Rows from block 6 of the encoder of a small masked image model, named by matrix and row number. Rows with one number belong to one neuron. Each number is 128 + 24 x the weight over its row's rms, rounded and kept within 0 to 255. All counts start at 0. Numbers have three digits each. After the name is the row's rms in percent of the matrix's.
After each neuron's rows are labels from the 100 images, of 14848, where the neuron reaches its highest value: "top examples" is what is common among them; "peak at" is the part of the image that holds the peak. Only what is clearly more common there than usual is listed. The data: telescope images of galaxies (Galaxy Zoo DECaLS).
# fc1: MLP up (encoder.blocks.6.mlp.fc1.weight, 384x192), inputs 0-95
# fc2: MLP down (encoder.blocks.6.mlp.fc2.weight, 192x384, transposed), outputs 0-95

fc1.99 104:125159159152106156168120165102112120173104126131134119109157114105151125171129181141102099148153154118093119113142150108140137126152163092095108099154161131132146069143111152131138108095135127163123128161124139103168114160152086127116094102139155146109120110083116093072093149133130127153
fc2.99 110:099138129139155125138125147117126093134080137140103132109113158115130154169127144126133137122164134144131146114120124103118170140149142082127142092124112123113163092173132113136134128095109099137104147159161111092130131166149118105097121106125108132111147159159133082109105157167131113114
top examples: shape: featured or disk; edge-on disk: no; spiral arms: yes
peak at: centre

fc1.248 097:134123129137145144185152087118142132138114130132116138120138147145109168132097123128132150107078166124113114137156064130125138106157106113119103142132085148149109142116124141170166127144123138093132141159157112133116115110129138129126119098123139142152089164114135109119153152121137128125
fc2.248 102:120134098095104135103152171119162110087135107099132122204076178131161126114134125111105130105119166108115108129140121156135130128121125129169133118113127137102126155084102130110205123129137120134141104147146122116133141115120145166145132150116149091138139096115138130133133120124124147125
top examples: edge-on disk: no; shape: featured or disk; spiral arms: yes
peak at: centre

fc1.97 121:105134169108098184133114159144121105163135148115178127156117122132148141118110138098125130147116138144119114143139093126113096165132114123119155134142136118082100133114111166112142168125141116144116087119144126123096148154152102108135139126113138146130098135179096154098062120102101152113
fc2.97 113:138103158060119157092112130119121114083133146123127091162170108145106132091088101079136144137163119132087122098104183125121090135172149081149159111154117136113091121113105095133140144137129178121160151140129145154111131163103100117130124137148129096137130120102156119142116164158179141148
top examples: spiral arms: yes
peak at: centre; top centre

fc1.328 104:127087137106136091142072157119124148100106133131122150134119099091115094133163113175137129170100114111124160092146136114125125105150126126113116139114126127111114148139144129154139107199141071138155126147094109092113137133097140142121135149113141132093109145102140092145153159098131141155
fc2.328 093:103150104136163128107144114135158144133134109044173124104113091092142119119133131127146150118103116129144143127108141156132120150124131116105134094136097118144150116139121121113096135115113113104084128125137160096135079155109109136126125119137102169117139165156146154129084145071212138139
top examples: edge-on disk: no; spiral arms: yes; shape: star or artifact
peak at: centre

fc1.324 066:152105131181165131124151088082138140122125145147158125076130126151116078145161126092100115111146124143137106153096169107122145131206099114119138156160149133107118114104133083152128117156127125103147101101164155151143116088140116133116126103142126122124116118101124146103136142104100186099
fc2.324 067:123142086086105150113154139153147136142092149124127119138133067180102126093106152132105140111168144121133150133141116120174163101126146110095103131100076118115149149123143105158119132100131139127156074137119111131184094121151155128136133150108111122122134084144135167145119097099143172116
top examples: edge-on disk: no; spiral arms: yes; bulge size: small
peak at: centre

fc1.276 121:131139100134149175109189133117194165106150122142144158088132149135113112165154128113169134119103183132119134121110118104106105148129123131095134165116106110153111134126108111160137135108134099174105151137091147125127119159119111124116123117133142130109083137143138086132101129108114151084
fc2.276 101:140133108080121075116109123163141124113123142109122111148110114125151127126095109131102132164107093118111101128162134148136153085098154103146123144114140192116106158105145151153155133162127148099111113135132133149102196085121108162115091154105128108140117125150144118128130121138112134097
top examples: shape: featured or disk; edge-on disk: no; spiral arms: yes
peak at: centre

fc1.207 103:125119106132147141127122109101139117105115148103143153132125134143162116083116131186154112123095109106093115131112101127127119107131146140067126121103171141126095146107163118109124126130146155103114152128109168107087148151145127108112135129136137123143135155091179104088098096133135117096
fc2.207 096:090124160153149131091134133133084145115165126094136134104110118205102098111087132138126106120158135141119142160132114111121198135128138095132153119161134119136118099119128145131149183132110075104162109114114115163089163100110145131143158127180123104140150119133136120151098166155122125134
top examples: edge-on disk: no; spiral arms: yes; shape: star or artifact
peak at: centre

fc1.269 117:144141122114109108188132092079138104159114104136126146117146167161124099100140151119124120136075156128126129115116081141144129156158126132126124117091129173141136126110170131145181136123123136097175129115117140093133160129141170120110121110159133114141129094076127145141152097129118113105
fc2.269 109:123151165134166075081162157149079116126144107119190138135125136121122134141133125146173112167099130101170102141147145143135135103124073135133108141142177120090118173140100145118155100101119126116131126126110130135147142105115152124128078086132134106165114146144099115109124122090150157147
top examples: shape: featured or disk; edge-on disk: no; spiral arms: yes
peak at: centre

fc1.373 120:091126148136131139106112123145156154109157126150143132129147145155086144110100118125129144168164127155150147141066176119154167093123164135108107130152100113113127145107131139126101100127111123120133120123138162157147145101160130095128120155073107147100170107082156140130169144142107159102
fc2.373 130:134142104164140097122151097106135132094116156146142091160119131113147123143098119081139103149142125154167167120143126127170136139090089122116112115144133151103166120139122131189170096164134140093098134132142146157149119129154146097126129116154160114143123101124124117135124104122101122137
top examples: edge-on disk: yes; roundness: cigar-shaped
peak at: centre

fc1.92 102:132146122111138107127116128094117079163100143094141116114103130141117131112147151045129126150084119119137159163128070128123126193150100089144144149160121105105122114158133137148098083118166099115120164110137150101109154114143126084082130147106127119134123105130138075124079126126113145151
fc2.92 109:154093134124124097129116114120143158110135151132090111110099131154126139165111106142129122121167128155117105085170112083117157151093139118103155140135131104116128089154115090150170105102181102122114131146133125153147154074116149158143163117134138119152087174136140149143110134119069143116
top examples: edge-on disk: no; spiral arms: yes; spiral winding: tight
peak at: centre

fc1.178 089:139126103156130130099111132139054134159112154136101141141114131125111087168109129133126106144155158123116128166106140137181110174134084128095138138119117110133157153146168144129096111129100122089150059120144071144135110129122119134138172107116148154114142141080095122086135085098105137158
fc2.178 087:096142116139149107123093093113065130103109186122166132116118167088139085154117138114149126157103099082130103169091166103156135116116111147112155136105134148063129136122147146142140135127151134144111096136107167126162129111139096123130100131120128132145127145153120150128111131104138165165
top examples: shape: featured or disk; edge-on disk: yes
peak at: centre

fc1.250 126:166090105135151101141119105081124093140129158077139158141149109159139127195147128115155131149133152116116130146119138104113109131156174097091116144162162150110126141065163106152124151153165160139132129125095135090146120135107133164079165112094191143125128171111121079144135110115134118116
fc2.250 123:131100089139068117126146106131177114124094106152134164114116099104146098124101154116115112128097120110179131110190100156147170118123138159132133101129121128135101121139142145082128145110092118117128118144143130138102124144127144146130104079155123145163142132119139113127098132134166121146
top examples: shape: featured or disk; edge-on disk: no; spiral arms: yes
peak at: centre

fc1.365 118:156140143166128171158186112120108114171131113119113117098133104144089126161144135124145124112115108097103139165098102145124123126127124145161145119147174153125178109126113152140155159127125088116099169114101099104140101176127117097105138124160182104136141127123141137108132115113107136087
fc2.365 119:141108137087113110111104149157092150150109161123177140169070154108123139111144146112128165161148098158114135130153122129153141071126085082102149168127126144121115143120135157107121104154089117071117113150124111118114135083132138148128082110149118164149087118152155124171097164154120161142
top examples: shape: featured or disk; edge-on disk: no; spiral arms: yes
peak at: centre

fc1.124 109:159131117176132135085120137137099090116135135141113095136091135132115120148119119126158131144128124138129149151138147160130119113132089148133115198166144098169146117167136145112138134115138170159117108131141151115098124102089134093110102136102133118138175102128103134133164098114095129126
fc2.124 096:104135127146143095107113081133107125121097154125170153102126109130115128137130132039155144129143145153146174112134135147174152128153131127096107089120156157137170120095143193166146089140124111110131192116116107116124140112113143131137150088152138125114133112131099137123171102103112134126
top examples: edge-on disk: yes; roundness: cigar-shaped
peak at: centre

fc1.42 120:174159086125136133143143140140113144139107141132115096138135108154131140124144146158136159154155130071094137157084144131144111148139142152157071176156136124113163166093155114150148140142124121109105158107081115105146133114122131131157167074095139135126124134109112130089122123114096136125
fc2.42 130:132129133114127130109142148140105158140103147121190114103138133074154169139160125136146132116124122094127104101157102086129164082118109122128153118156133134094158146134142099077148071112134142118163118136101149159145129189138130114118124126178110125144108154136165138088097119105150094166
top examples: shape: featured or disk; edge-on disk: no; spiral arms: yes
peak at: centre

fc1.371 108:119156126146151151139136150105107191103099130123133176145134141089172121166116119186133134150123162114086128151130132157147162096118164143083122131097153127134128128128144115086119070110115137149162089150076136129130109108122145094167121099131135163123139130145098127153160112107087131122
fc2.371 107:128117136169142109100092137139134122142109097184123139097115119126121140113103134135103152146119086143117111120112116103105150112131104110142097149157151113121129083114124147112173140181112122175119110096115107114125167110106153141107072125135149146172123152160138085097164152141093105129
top examples: shape: star or artifact
peak at: centre

fc1.217 102:165114134103140111155076148148121140153075161145135111122138142117154157123106129114170139140121082119093141106133132118127117137142138087161074153112146160172110096160123132134109108139161124106138166143163146150152096131123124078121081083072163134117131163119092089161159123134112137125
fc2.217 103:102138168152163171145099136126122085104153114147159115068094141125119132104118119142134125083125139102123130123110137125131165129125151139110165125124175098105113102118129121149151137081161155147120128106108154134109131070133088094151128153167142142106130156134121090148113097091097084114
top examples: edge-on disk: no; spiral arms: yes; shape: star or artifact
peak at: centre

fc1.188 084:142068159115126132130142156102126146115176112177140154128124141146139097126108129165139145151121155122116141062152120085093151108107112144150149152124116142103087117146183122183157146109117157124166097095138137149115124141128151133119110090126142126131122159134108120152102117147105127151
fc2.188 089:111150134136136115111110105133101100125133121124115111133115114136119127127154120113145119077193108133145095129121155105081083120120112149116080132093134153190107142108154102154075135102157128111123120137126143108144113134140122154168107175143126105119102112122161119123114132118125135130
top examples: spiral arms: yes
peak at: middle left

fc1.177 100:145122101100167153136109138134106099121123161146137137121124122164146165129152093123116151144079117108111112134104118103146116105130111140136135154124139126138124099140135133159117123133109159125140114108164144141129132182142136100126140124099076114103132170105094085128170102153088140078
fc2.177 095:098135156125155097116150140091150113149097090120161125078120121156135151144167139139147109060139112086139126121106141152132142194151131147159145134106112119136096137128172134115133137098175114123152150109131153103138119152137146167133104147175106112142085105117141095199104114085128148100
top examples: edge-on disk: no; spiral arms: yes; bulge size: small
peak at: centre

fc1.247 095:172087147086134106127124131156153091110126098134139105128107127137141085087135127141143143082094179132117125184137098107113154168115152124144101124119113141105141128105102134087060112153102135091148120116141123150127138104134135131138144154098126096167128127169156170134148174111136137100
fc2.247 105:108089158178122116125137120110124166135114111087116145097104134133129125125054102126164120165109131156147154103088142092069146116124101160092191115155110145130109088135125122129175113094143103146130106122094140150149119132164145109144112117141112153143127115145141126122105111147134104142
top examples: roundness: round
peak at: bottom centre; middle right

fc1.307 136:123157151093117143104064164141102123165117092139163162119128131129160111118097102125122131156163123122119137101125140078127132135115120143135165127142166106130104126139147171134142150153173132168149081099118125188134122148118120133131134170102111121154135128123085116110146103116099121138
fc2.307 146:116165124143146130131119135135117085137126144158119138129130103131095099174114183177126104092179115116119143099120120148103116163134135134138110110137156104095105134098077118141161089181122105174164135143128148137124118102155137220142145149148157084175141127103141109126109097105140164180
top examples: roundness: cigar-shaped
peak at: top centre

fc1.193 104:144124098101124122132137114138118111177108141118151115132050109112117132112120106157113121168158123160124140120147097146150110159139158127117114151107112160120135155130156158073124152056127145091113128133135063124147101125109144129099134121108112112134172151117098143118149124146136104116
fc2.193 093:165118083131133142155160091156158140163117128116109115129087143085142125129154130128118124100124121149170105116132161102099183104128097167122145083124106146118126155154124128112140113126099106155143110150131143140130103163129125085136106163167124121128118112149096126115137134091167101137
top examples: shape: featured or disk; edge-on disk: yes
peak at: centre

fc1.148 111:105103067100108133099102144119109164127126177150163120101143162112099110158165166138101133113109144099071133164111121137142102128163134109067129132146100096159143149136174132158132117145129110142140160115141131172124158135102127104115134180153105138088144099154138149123121124145125157122
fc2.148 114:162140097108128086140135116112152134147119105122135107091119096048129156106151102131103130140129129190107138152120093141115128099102123097155132137146116149141155141129101082127129114134135132132119098121128103133120157148146149109212132125138154114150091126118134140113090106089129112104
top examples: edge-on disk: no; spiral arms: yes; bulge size: small
peak at: centre

fc1.53 022:120136124124130162133103119123116141114090118093113107157143108136107094138129082111074123150128094124083134167166167133128134151141173172142097139118136106111138134126137165114140153119147139125132090128139098130121118136120144135116120104113132114136090096133129099153100128151124109141
fc2.53 029:118112115142106143090102100141113131152159152161131135163099116183141136120131124134120130118115132110145140156145113094108114095158141077133094104141120129162151143119127149131102119131105097127121139107152118133096094094091157143168147181124119142123136109127188149128125137122111102142
top examples: roundness: round
peak at: centre

fc1.241 089:118128131120100120170141148111130061162134157149118166134112129162119109127093117136171169115125106098092170109126087173099135103067127180124149109159103105162150144088123108126124152102100129167103158158105113102130151133129116081147097089113158131129130174103111086121118118122107125118
fc2.241 081:172135068144133111108103152128118144118153119172116127096124150090104131095142165071121130112114127114132106153124177142146141160136119153138153095117145125171145095176138159138109115139121144126108154141114105153125137155139119115119104094124098138144086100107106111117142100106098114135
top examples: edge-on disk: no; shape: star or artifact
peak at: middle right

fc1.382 119:180105116136138178085119102113178082129094113103114149138098110164142121115101129168125099106164126109173122141134141155126086121100124170110091133154112127084144111169132130120120127095162129131151142105123123133155110096129166115122139126154125132139132112134139120084165145080156130146
fc2.382 127:149085136112144093111107108102132147134123171121136112159080135144132129106109151135170119140104109135143152097151153153122143128160144111146124098129138148116123112139124112141121145081135120120162147115146145125132107139142148130161124189128104094119119097113157095137108082085135116146
top examples: roundness: cigar-shaped; edge-on disk: yes
peak at: centre; middle right

fc1.86 055:117123076117133077185135129109060142152158093099129129091136123124112113169145171108122130131123132126136091131136116121114132108114140124184118125116103109121108105144151115159132120142103141128163179117131159142136141128133134124112095119155140132115119119124138161156131144150095117139
fc2.86 059:141130159137091119070167114130155157142087134152133112159134114143152107126086104166131139101141143143125154129136124126180123136079136100099128124097175138108135128114126157152097100156153107102112149126093133119135122110145098129118161150145116145122138120112126115097115118086125134147
top examples: shape: featured or disk; edge-on disk: no; spiral arms: yes
peak at: centre

fc1.137 097:152110140155127142125107098131155138124131136157128132178146138149132143099072150100100168114088127121133148131137082148088124108143129137089184158148163117131102147123109103145149137109134133114118118102165158187150085101132113082089124131139118066118130136063084114082109120125119144144
fc2.137 092:125113134100128139133115147128091120157100129122174125095107153149115152149131108111143118104152101106121136129149119139114130145080112136129120117103123110113091085134125124094170156122125130098142131156102114119159158110143139126120165140181103133184117121154113122125111172089115106100
top examples: shape: star or artifact
peak at: centre

fc1.121 080:130087191118150145109157116146109145157146146115135119172141111131098124132109064112114115122095146133131129188180096145132114124126128169137091120153101121141106132118129153137072111129119120127157123185102125122132154100104167103106152159146148100129132108112108120120170120126066129139
fc2.121 081:131109167096130133162140095132106074147141140166132133086135141100058166146119132104115164152186122154155149113098134151104126106147116086114119153153147144129124129125133145168111105127089125148086163136140084171164132135129125093142154136066126133147109111113102111119154145129122111120
top examples: edge-on disk: yes; roundness: cigar-shaped
peak at: centre

fc1.355 084:130106127121113135089118098114120114159112107137095167093146109133122121120159202090119158177088063101115106149128160126122104121146134148109172145115150101149080170150133156141150162175161098132110112156096134137109119095121144117158122130103158123116123154112127097138109113119131129140
fc2.355 090:059136135132181084109147143102140114103111144110115140155078144116145132102115102086142078122176160144128143129154151119147147158143148111117113113120100116113133096131110112106111103091109162126128114141130159153141137144162132089105113131100093124127155105105118149123149102145143112131
top examples: shape: featured or disk; edge-on disk: no; spiral arms: yes
peak at: centre

fc1.132 039:158106094149143124131099116156147154109119134140157165161118112146082160109153092133153096135134160143123152093144144122140095152120138166098118142136140129119114072124150127082161146108152164145152091093119146140160148083071176114131143119135123075088158135117132101131094121134117132106
fc2.132 038:157161118095095112133151105116078145160138165098126127120133157120163107153104146119112130102161115122147138143161086119120144174119079131116108139150124111127140087079117117113072135135132134125105147107129138082102123140134128093128106132146115124138150114076142127135122129099160116156
top examples: shape: star or artifact
peak at: centre

fc1.219 026:103157125120134167101090114099127135100092114110092110170140101129102110124111084131069131155140095125091141136144165138130131158178174193128130135111150130121129143128138156127137153128157144129126093118145089121093121151109130153137122105106130112147087127155136107154107111147128084138
fc2.219 034:140103110145105139108112099151113127164153143155131144154104106192135127127140118129120114138112113112133139180163112100109114103172132072137089100155118122153161124110134159122122125118101106134126136099147121129091085086112146126161150179118139139117144099113182131108127141135097105138
top examples: roundness: round
peak at: centre

fc1.24 086:160088159107124109114163088078113097113137141172122144125109133098143133173146134126111134108092128142143107119137153134146071194147118159108094162146113153092129122135180140133102121112102098132159136141118070125109108134169158118101155155154139149116107094101141092162141122142119123132
fc2.24 082:142131078157118105109133131101124133105117108119140132096134172110088111136130160117137109084154117124102112100158124154123075123144098117114130062086129133153156174108113109095163127161146124088156110104136125136193090133142124164113131096104173080144135107149114131149144091120141128128
top examples: edge-on disk: yes; roundness: cigar-shaped
peak at: centre

fc1.158 089:159116072139133137124158130154166182122092144115132134084127120122095125107130162148139131113084181094104173128090140167150170135086124169130126124111167135136128101085143104121129137113150131123087145172144105112134140131091140125122115159128165143134130108084133151112156086136102137109
fc2.158 096:166125088104127141128124140137096136103160130131108100183178161151121089113135106110156128117152129134113118132124154168098139114111112160145095137165064131171205124141163147096154108125095147135095167131102156117148169131136132149142128108135106110119108133133118137137174131124094124145
top examples: shape: star or artifact
peak at: centre

fc1.183 076:151137136152161104141125094119100115127160141172155144162063153126086144115131112124149110123115142114108140129141104120081079145091175144121086151120126164115087133134097127130120126099136153139111099133127073145103113109111125124097160113132136161107144109121134100119131139137136137125
fc2.183 076:139101109157129136113150126147118137088155146126094105130164125138162147121104110122138109096108117126115115100160116124106084124118082103135121115080123103106160151135139150110122154133124196156105119124115172122149118091129126137126113101121125097107151121150143158146133125120178127102
top examples: edge-on disk: yes
peak at: centre

fc1.146 113:154115118142125134130097142111095131157130175157163139179096141117104143131120133157173076126181089090103176103125115111131116164144132126110122071124151140133109140125113134102149143138181092147142114071137142153125133115122127152128104134156189135143129106122089123094132139161135147183
fc2.146 122:152142099106161156093118070119134149136114135117120122118128142129143112132156086143125159107121164174152140154127157126129173120093135119111126117161082100131183098132150146108137143101127142115099151163142142082130116163155133079121129094127143113127132128126115153111099119099166115121
top examples: edge-on disk: yes; shape: star or artifact
peak at: centre

fc1.36 124:126092122145150094149094136109150142144107173122170141134119141172104130115130122077115101144099107134099129125160054128178082151139143103118107127097105115106113100162155125140101129138118128152153177156101087113119136114123091135115127163122113129137148170143076121124146146157141145112
fc2.36 113:112121113098101127098126137127176116117124148165107112114092114130151130171148090165148136100121151172125105113102142156122118155138134132116122112111126118140112111141154115084151147140091128165125135096104145137180132090167112120133124168127156153108070153119138110095158176155112166142
top examples: shape: featured or disk; edge-on disk: no; spiral arms: yes
peak at: centre