config.toml
encoder_fused_qkv = true
encoder_qk_norm = false
encoder_patch_size = [4, 4]
Rows from block 8 of the encoder of a small masked image model, named by matrix and row number. Rows with one number belong to one neuron. Each number is 128 + 32 x the weight over its row's rms, rounded and kept within 0 to 255. All counts start at 0. Numbers have three digits each.
Before each neuron's rows are labels from the 100 images, of 14848, where the neuron reaches its highest value: "responds to" is what is common among them. Only what is clearly more common there than usual is listed. The data: telescope images of galaxies (Galaxy Zoo DECaLS).
# fc1: MLP up (encoder.blocks.8.mlp.fc1.weight, 384x192), inputs 128-191
# fc2: MLP down (encoder.blocks.8.mlp.fc2.weight, 192x384, transposed), outputs 128-191

responds to: edge-on disk: yes; roundness: cigar-shaped
fc1.152:111122120129099088155182109169089189175056138164108151159133145138079144177181103166094098092103147097206144149108064097140152200175101103093163130047110139106143119101117123149138144107122095
fc2.152:186126122139127107051130159104154114128156133125099107068160095094168107090181136127128157135183169184151156177113161131130141201079150127111093111149141106147063135131169128112209105091135094

responds to: edge-on disk: no; bulge size: small
fc1.267:154151132119083096154103114107162115143155154106121106124144165183179115072123178120099124147116066135101131107118090115169204114067139131106131145098160108093157106129115127098161146076134143
fc2.267:171116140157165152165140110127118150158110154106169108158130164134147182122149126032134113188148131083207098082156135141131120150093154156172047162119113138172152164138143137163062137134133146

responds to: edge-on disk: no; spiral arms: yes
fc1.251:165179114107132130178176109153065199107065089155147067093134126112139084116185164122135068196121111141129130112155159162150125094058155124189108075124165126124114137094098178148091141146110146
fc2.251:147130182136125123131096144154074108113145170148151159108144137131105108167114103166109161201112120161142147130065142061128138131130085092160117098113143106097080138102113073120103107147126123

responds to: shape: star or artifact
fc1.138:078113119112131126112091120118176140132089165178147126190152089093155128166174153103140143103152187121109115121116141126084099111154137076091098115140118130146129154102132143146102099117113139
fc2.138:138161159126104082085083147151112156183110165120162099143121132149120098138111130155112079097153101114145095166035100099176131112129088127141151181130095109157164094122084110110126111133130113

responds to: edge-on disk: yes; roundness: cigar-shaped
fc1.275:186124125112157082169172093094111195156178165113084103157157134085143179080125084172141088149108154153168121172120154121110147151156129113162150091084127182115122079111114115135122187158144180
fc2.275:150141099178110110087123154133159089150083119090129148098148135134120071159194094088102127111186130079158162141159160106150087109127167171166135124126118055114119117143096132106112088047103107

responds to: edge-on disk: no; bar: no
fc1.179:156122119100142129167135113138120146187108132163122097169132099144153171156080135081166128198061163160114131194168108125126118211085153061070102119172110210119183188142108169114174139094131079
fc2.179:123093148142116153125142133112150147064112134106142110078168169131113130123171086150098109104172126090168110091147163134097090130116071255147167154098163083187072098161146131175058139138160160

responds to: edge-on disk: yes; roundness: cigar-shaped
fc1.297:140185070089082128099087203100126098184117149181108148156133072115098080160078127172115067169129120093138152125110201113119138118153123117111123165183143092142192151127121126088078132122122130
fc2.297:141084192162090115091082173088161158151152079122156145140080077175110094081077134069138164116130107179099149154187109151109066102114106148127168132128179117105109148101171106145131137114155079

responds to: edge-on disk: yes
fc1.125:089133190132144115089196151120102140134135096194113158147122133113187104159156136113164152117158100103146098129089147154096161099115160147093169173093147098137134139109103185155136133080114087
fc2.125:115148064125117142140090129117181118133121163094145097130141149098059172096111079103106105183098172149134160133147095092059075111082110127123124113110085136039121070162186130145138115164157156

responds to: roundness: cigar-shaped
fc1.329:120185158129060082138110157098082182122162154205133198106141133144153119130154158125090100076139153099184148108154156155178105098144120148140113165137073096140194114122177109155120087135134099
fc2.329:117109165109127165091128152129147068134090151082110131119104090092081131111099097145077078107164111157110128105169194146085138110107120142126187093120131137138108112162147137196151175179131146

responds to: shape: star or artifact
fc1.48:124100081168119119056182106089117127125179172112110092161114144111168112109134150089089135084192089125078106162171091102126133124151117144090106179143066139168159187157168131121104153136165087
fc2.48:147133112053081138218102137088093094131136161157219178165145131092149091124096108144154134161079144132164107111099119171129122175140100117089171080127189094124086116087101174102108107134148119

responds to: edge-on disk: no; bar: no
fc1.158:104103169153154149099155127103161163126121160111074111078088095095122208149186125101137127083157206081172112163186146143148126125099149201080115115110093119174188102166094138128167102180134078
fc2.158:135156082128120107091109124108080092132147080137129111143173115203134149125097144187146121182137062132067152107103113106128118105130152074190130136157095106108103102043128111060125174089166136

responds to: shape: featured or disk; edge-on disk: no; spiral arms: yes
fc1.7:100106134120131064151031055178073115131095119089141205120091129137147103119093204117159122122085085112105177160119140154126098144140171138124152085121132108178126092092162105202206082123168083
fc2.7:137100075123136124146226184091197148146179114163132063106198127189091103110122084122102106186154186121133111115131125118123149106066086137134108183120133179101134115134119140100093162132116127

responds to: edge-on disk: no; spiral arms: yes
fc1.81:087140122074157123150141191151226144129154117110087123138147091091167122159113158086145061135149184124125111122085114154127111109168169099110118135148119143100133127145132086109120145111158093
fc2.81:077094147170116118104122113186091151157074152111187105151137107127125127100173175135061121138064157096137127069156133105161157141140076129157103120106109125195133114128082152146143090158153098

responds to: edge-on disk: no; spiral arms: yes
fc1.268:116167040103103152135106079122144174121145097126180166106185138137150094183135130132188145147138158153119076097160151151118109110173204097112115064129117080087115139134119139115092132167084124
fc2.268:148107169133102125112126161131060059096123192167138105177097133116100165073108123086091099141086099064126160187153114130089143156127066092177156138122156150126180072103124151131117144104158166

responds to: shape: star or artifact
fc1.270:179126127110147144138144108122134126096165141097171086137076115115115145148210120141164179122171144141139143170183148160108119138101141136095087133134166137154102128078153126107143138118093079
fc2.270:087105153115145147130078096146121149147115094190129105202188111123098094110112100168100080158129157145114081149126190183158111127126104116117156141107068116120083150120114102121060141146140171

responds to: edge-on disk: yes; roundness: cigar-shaped
fc1.283:111143140109111082133118092105136159148164134153099170132092105159089180053096161127109077095101152101135128107171141173146083144108077127127150155178124133111179156165170130157175084173113126
fc2.283:186117147165118133127109107201150071160101124117167135111128139135167097143144108107080143167132122156120137140114173133121120075145095093112143171116093138090130120084091128152090175134240161

responds to: edge-on disk: no; spiral arms: yes
fc1.321:121081128107151172155167168167049126073129132217109154118145132110093123144181160141107143179078153096085131182165143071099127076124172158086117144104081128113123188180125106139116098114103154
fc2.321:127100172184110079109099142154147193134087192088146111110168069154106086104159106189133109087127092095101143127112139181153114161084089119168169143134127069093115109172140139109140097116170125

responds to: spiral arms: yes
fc1.124:151085096123209099122136125147139137129075125141113123107082147175158174128096133116112158158184138140141140138180178133114149111097161110078080133121131194148119076120065142122097128111140120
fc2.124:150192103157087129102121148136117092121131137159143117146166152114041067204133144130166101119081104121117098118111128113104098117146145152255140125109100087168169153071148126143163104127090144

responds to: edge-on disk: no; spiral arms: yes; spiral winding: tight
fc1.337:113098160062103186169170128143163133053145104089154161164207070079167102108139098070171098109108069111126111189118085142169120143119184120122116111150110154141116149093095108155130128126152094
fc2.337:138126090183172086141125116155063076171190123127077155115071191131137167130141155109109121150095158093116096100119180137099147139157103117136140126110137125087177104110135194093149101105139108

responds to: edge-on disk: yes
fc1.311:186128139096117098123146091137077148118114189102135081102091149076111125127154113108154095094136105128141150158095108115180106135114136132134147178144167115115181181065126074126105154141118124
fc2.311:100147121132148172134141175106145112127133063132113132186153125152133159128161148122125124142130124080136102092183177121098123055125153163179117104077128139146072057208117149112147127110070115

responds to: edge-on disk: no
fc1.361:162158164107150173140130118156140065111116145136142135113114152173162137083112188131179163138126106161133138147076106087112183147106145146142115133102103114139064128142147163147128118153110184
fc2.361:144102055187117131106102106119088097112151113116138130147162155116164117121135098099124157171173136190147141151120104185149064105140110153099072150187120051086112170134123123075201132058100083

responds to: edge-on disk: no; bar: no
fc1.101:106163086142135190178138097139107116085167083132073196183101123105204101156144137187103117137089107193144114136183073119176125076115149135099127083135137085101219136143110123143097152175144134
fc2.101:140110130091152152116076152096135109123101124139145098120191094177153121168133138129094142146153064161205136156139161126146140108140097178156139110125173147156169104069076076130111090111096152

responds to: edge-on disk: yes
fc1.281:170174100117183067023118134098125133149075182128129124151117126142108117087183092082140110088112127144166115180084116100161073140136162143119169177139147124114164094142156109147094130163136113
fc2.281:107165140144104158190131062125163201180099130110101042081193102112143126149095087161123151134186131136160155131153135051089160157132081086153108162157155102147116159083143152143146110092159102

responds to: roundness: cigar-shaped
fc1.366:126174079135119148097164122107117112119184142172129140167109127163179154185122127173100070133138086092149150096100066118197110104116150150131158161163096155147099123165120121145088136095131129
fc2.366:188131116141163130087143079165158155134094159154090106055158109118088112109127143163119118139175103086163117134103201092074164093126131080129182127140124149036099101115152119193135167125134116

responds to: edge-on disk: no; spiral arms: yes; bulge size: small
fc1.323:160104145166077163125069176128132121111100151202137119144108144127169124103142156116151112109119145219082174098093097139168121111130149101121143111103119164111122136094096177144125108048142115
fc2.323:116129145097110182163162057141152145170106116080116142097106162132077120105108137151088128125145145084146106151172095177138106220172127162091125096110078163146141091143150136090102112209155119

responds to: edge-on disk: yes; roundness: cigar-shaped
fc1.178:046121122185143145123063171146143061191129050152138154125100127152142129120119135181123142138128113102101090129126128117118120094152167184118133135119117129097071090152126162085175081121097130
fc2.178:196150118057142161165095097077121173109083190123129119096156142143097097114108090078155091094167115127190143120147137143165125163080109076162056158125164144125154142103139087153115151145184111

responds to: edge-on disk: yes; roundness: cigar-shaped
fc1.319:107145059132131089153142073180135138131105214144139124164118131133091140086156162075153133142059124137125101142113109125073126077110147175097109088115084142140131143137102124151098086109148135
fc2.319:142115193147122138126153165155134130087161088161108146070132174157071124113179108138106149143160112075141139129156212117108178148146091083197172143119140062128116107102137104126118115173131121

responds to: shape: featured or disk; edge-on disk: no; spiral arms: yes
fc1.288:147126127100057171122114109126101118122071175103158160138110110108106127134107136166120132142118083184084141070119152158192091056135074140159112118127148115068100135075122100096190136086121138
fc2.288:105117165140128070132143080123114153175157128144149118133105133103130106143182141130085142097143135094202056201095141104127143176137141068132150120105119139135091140115090140148079113121099156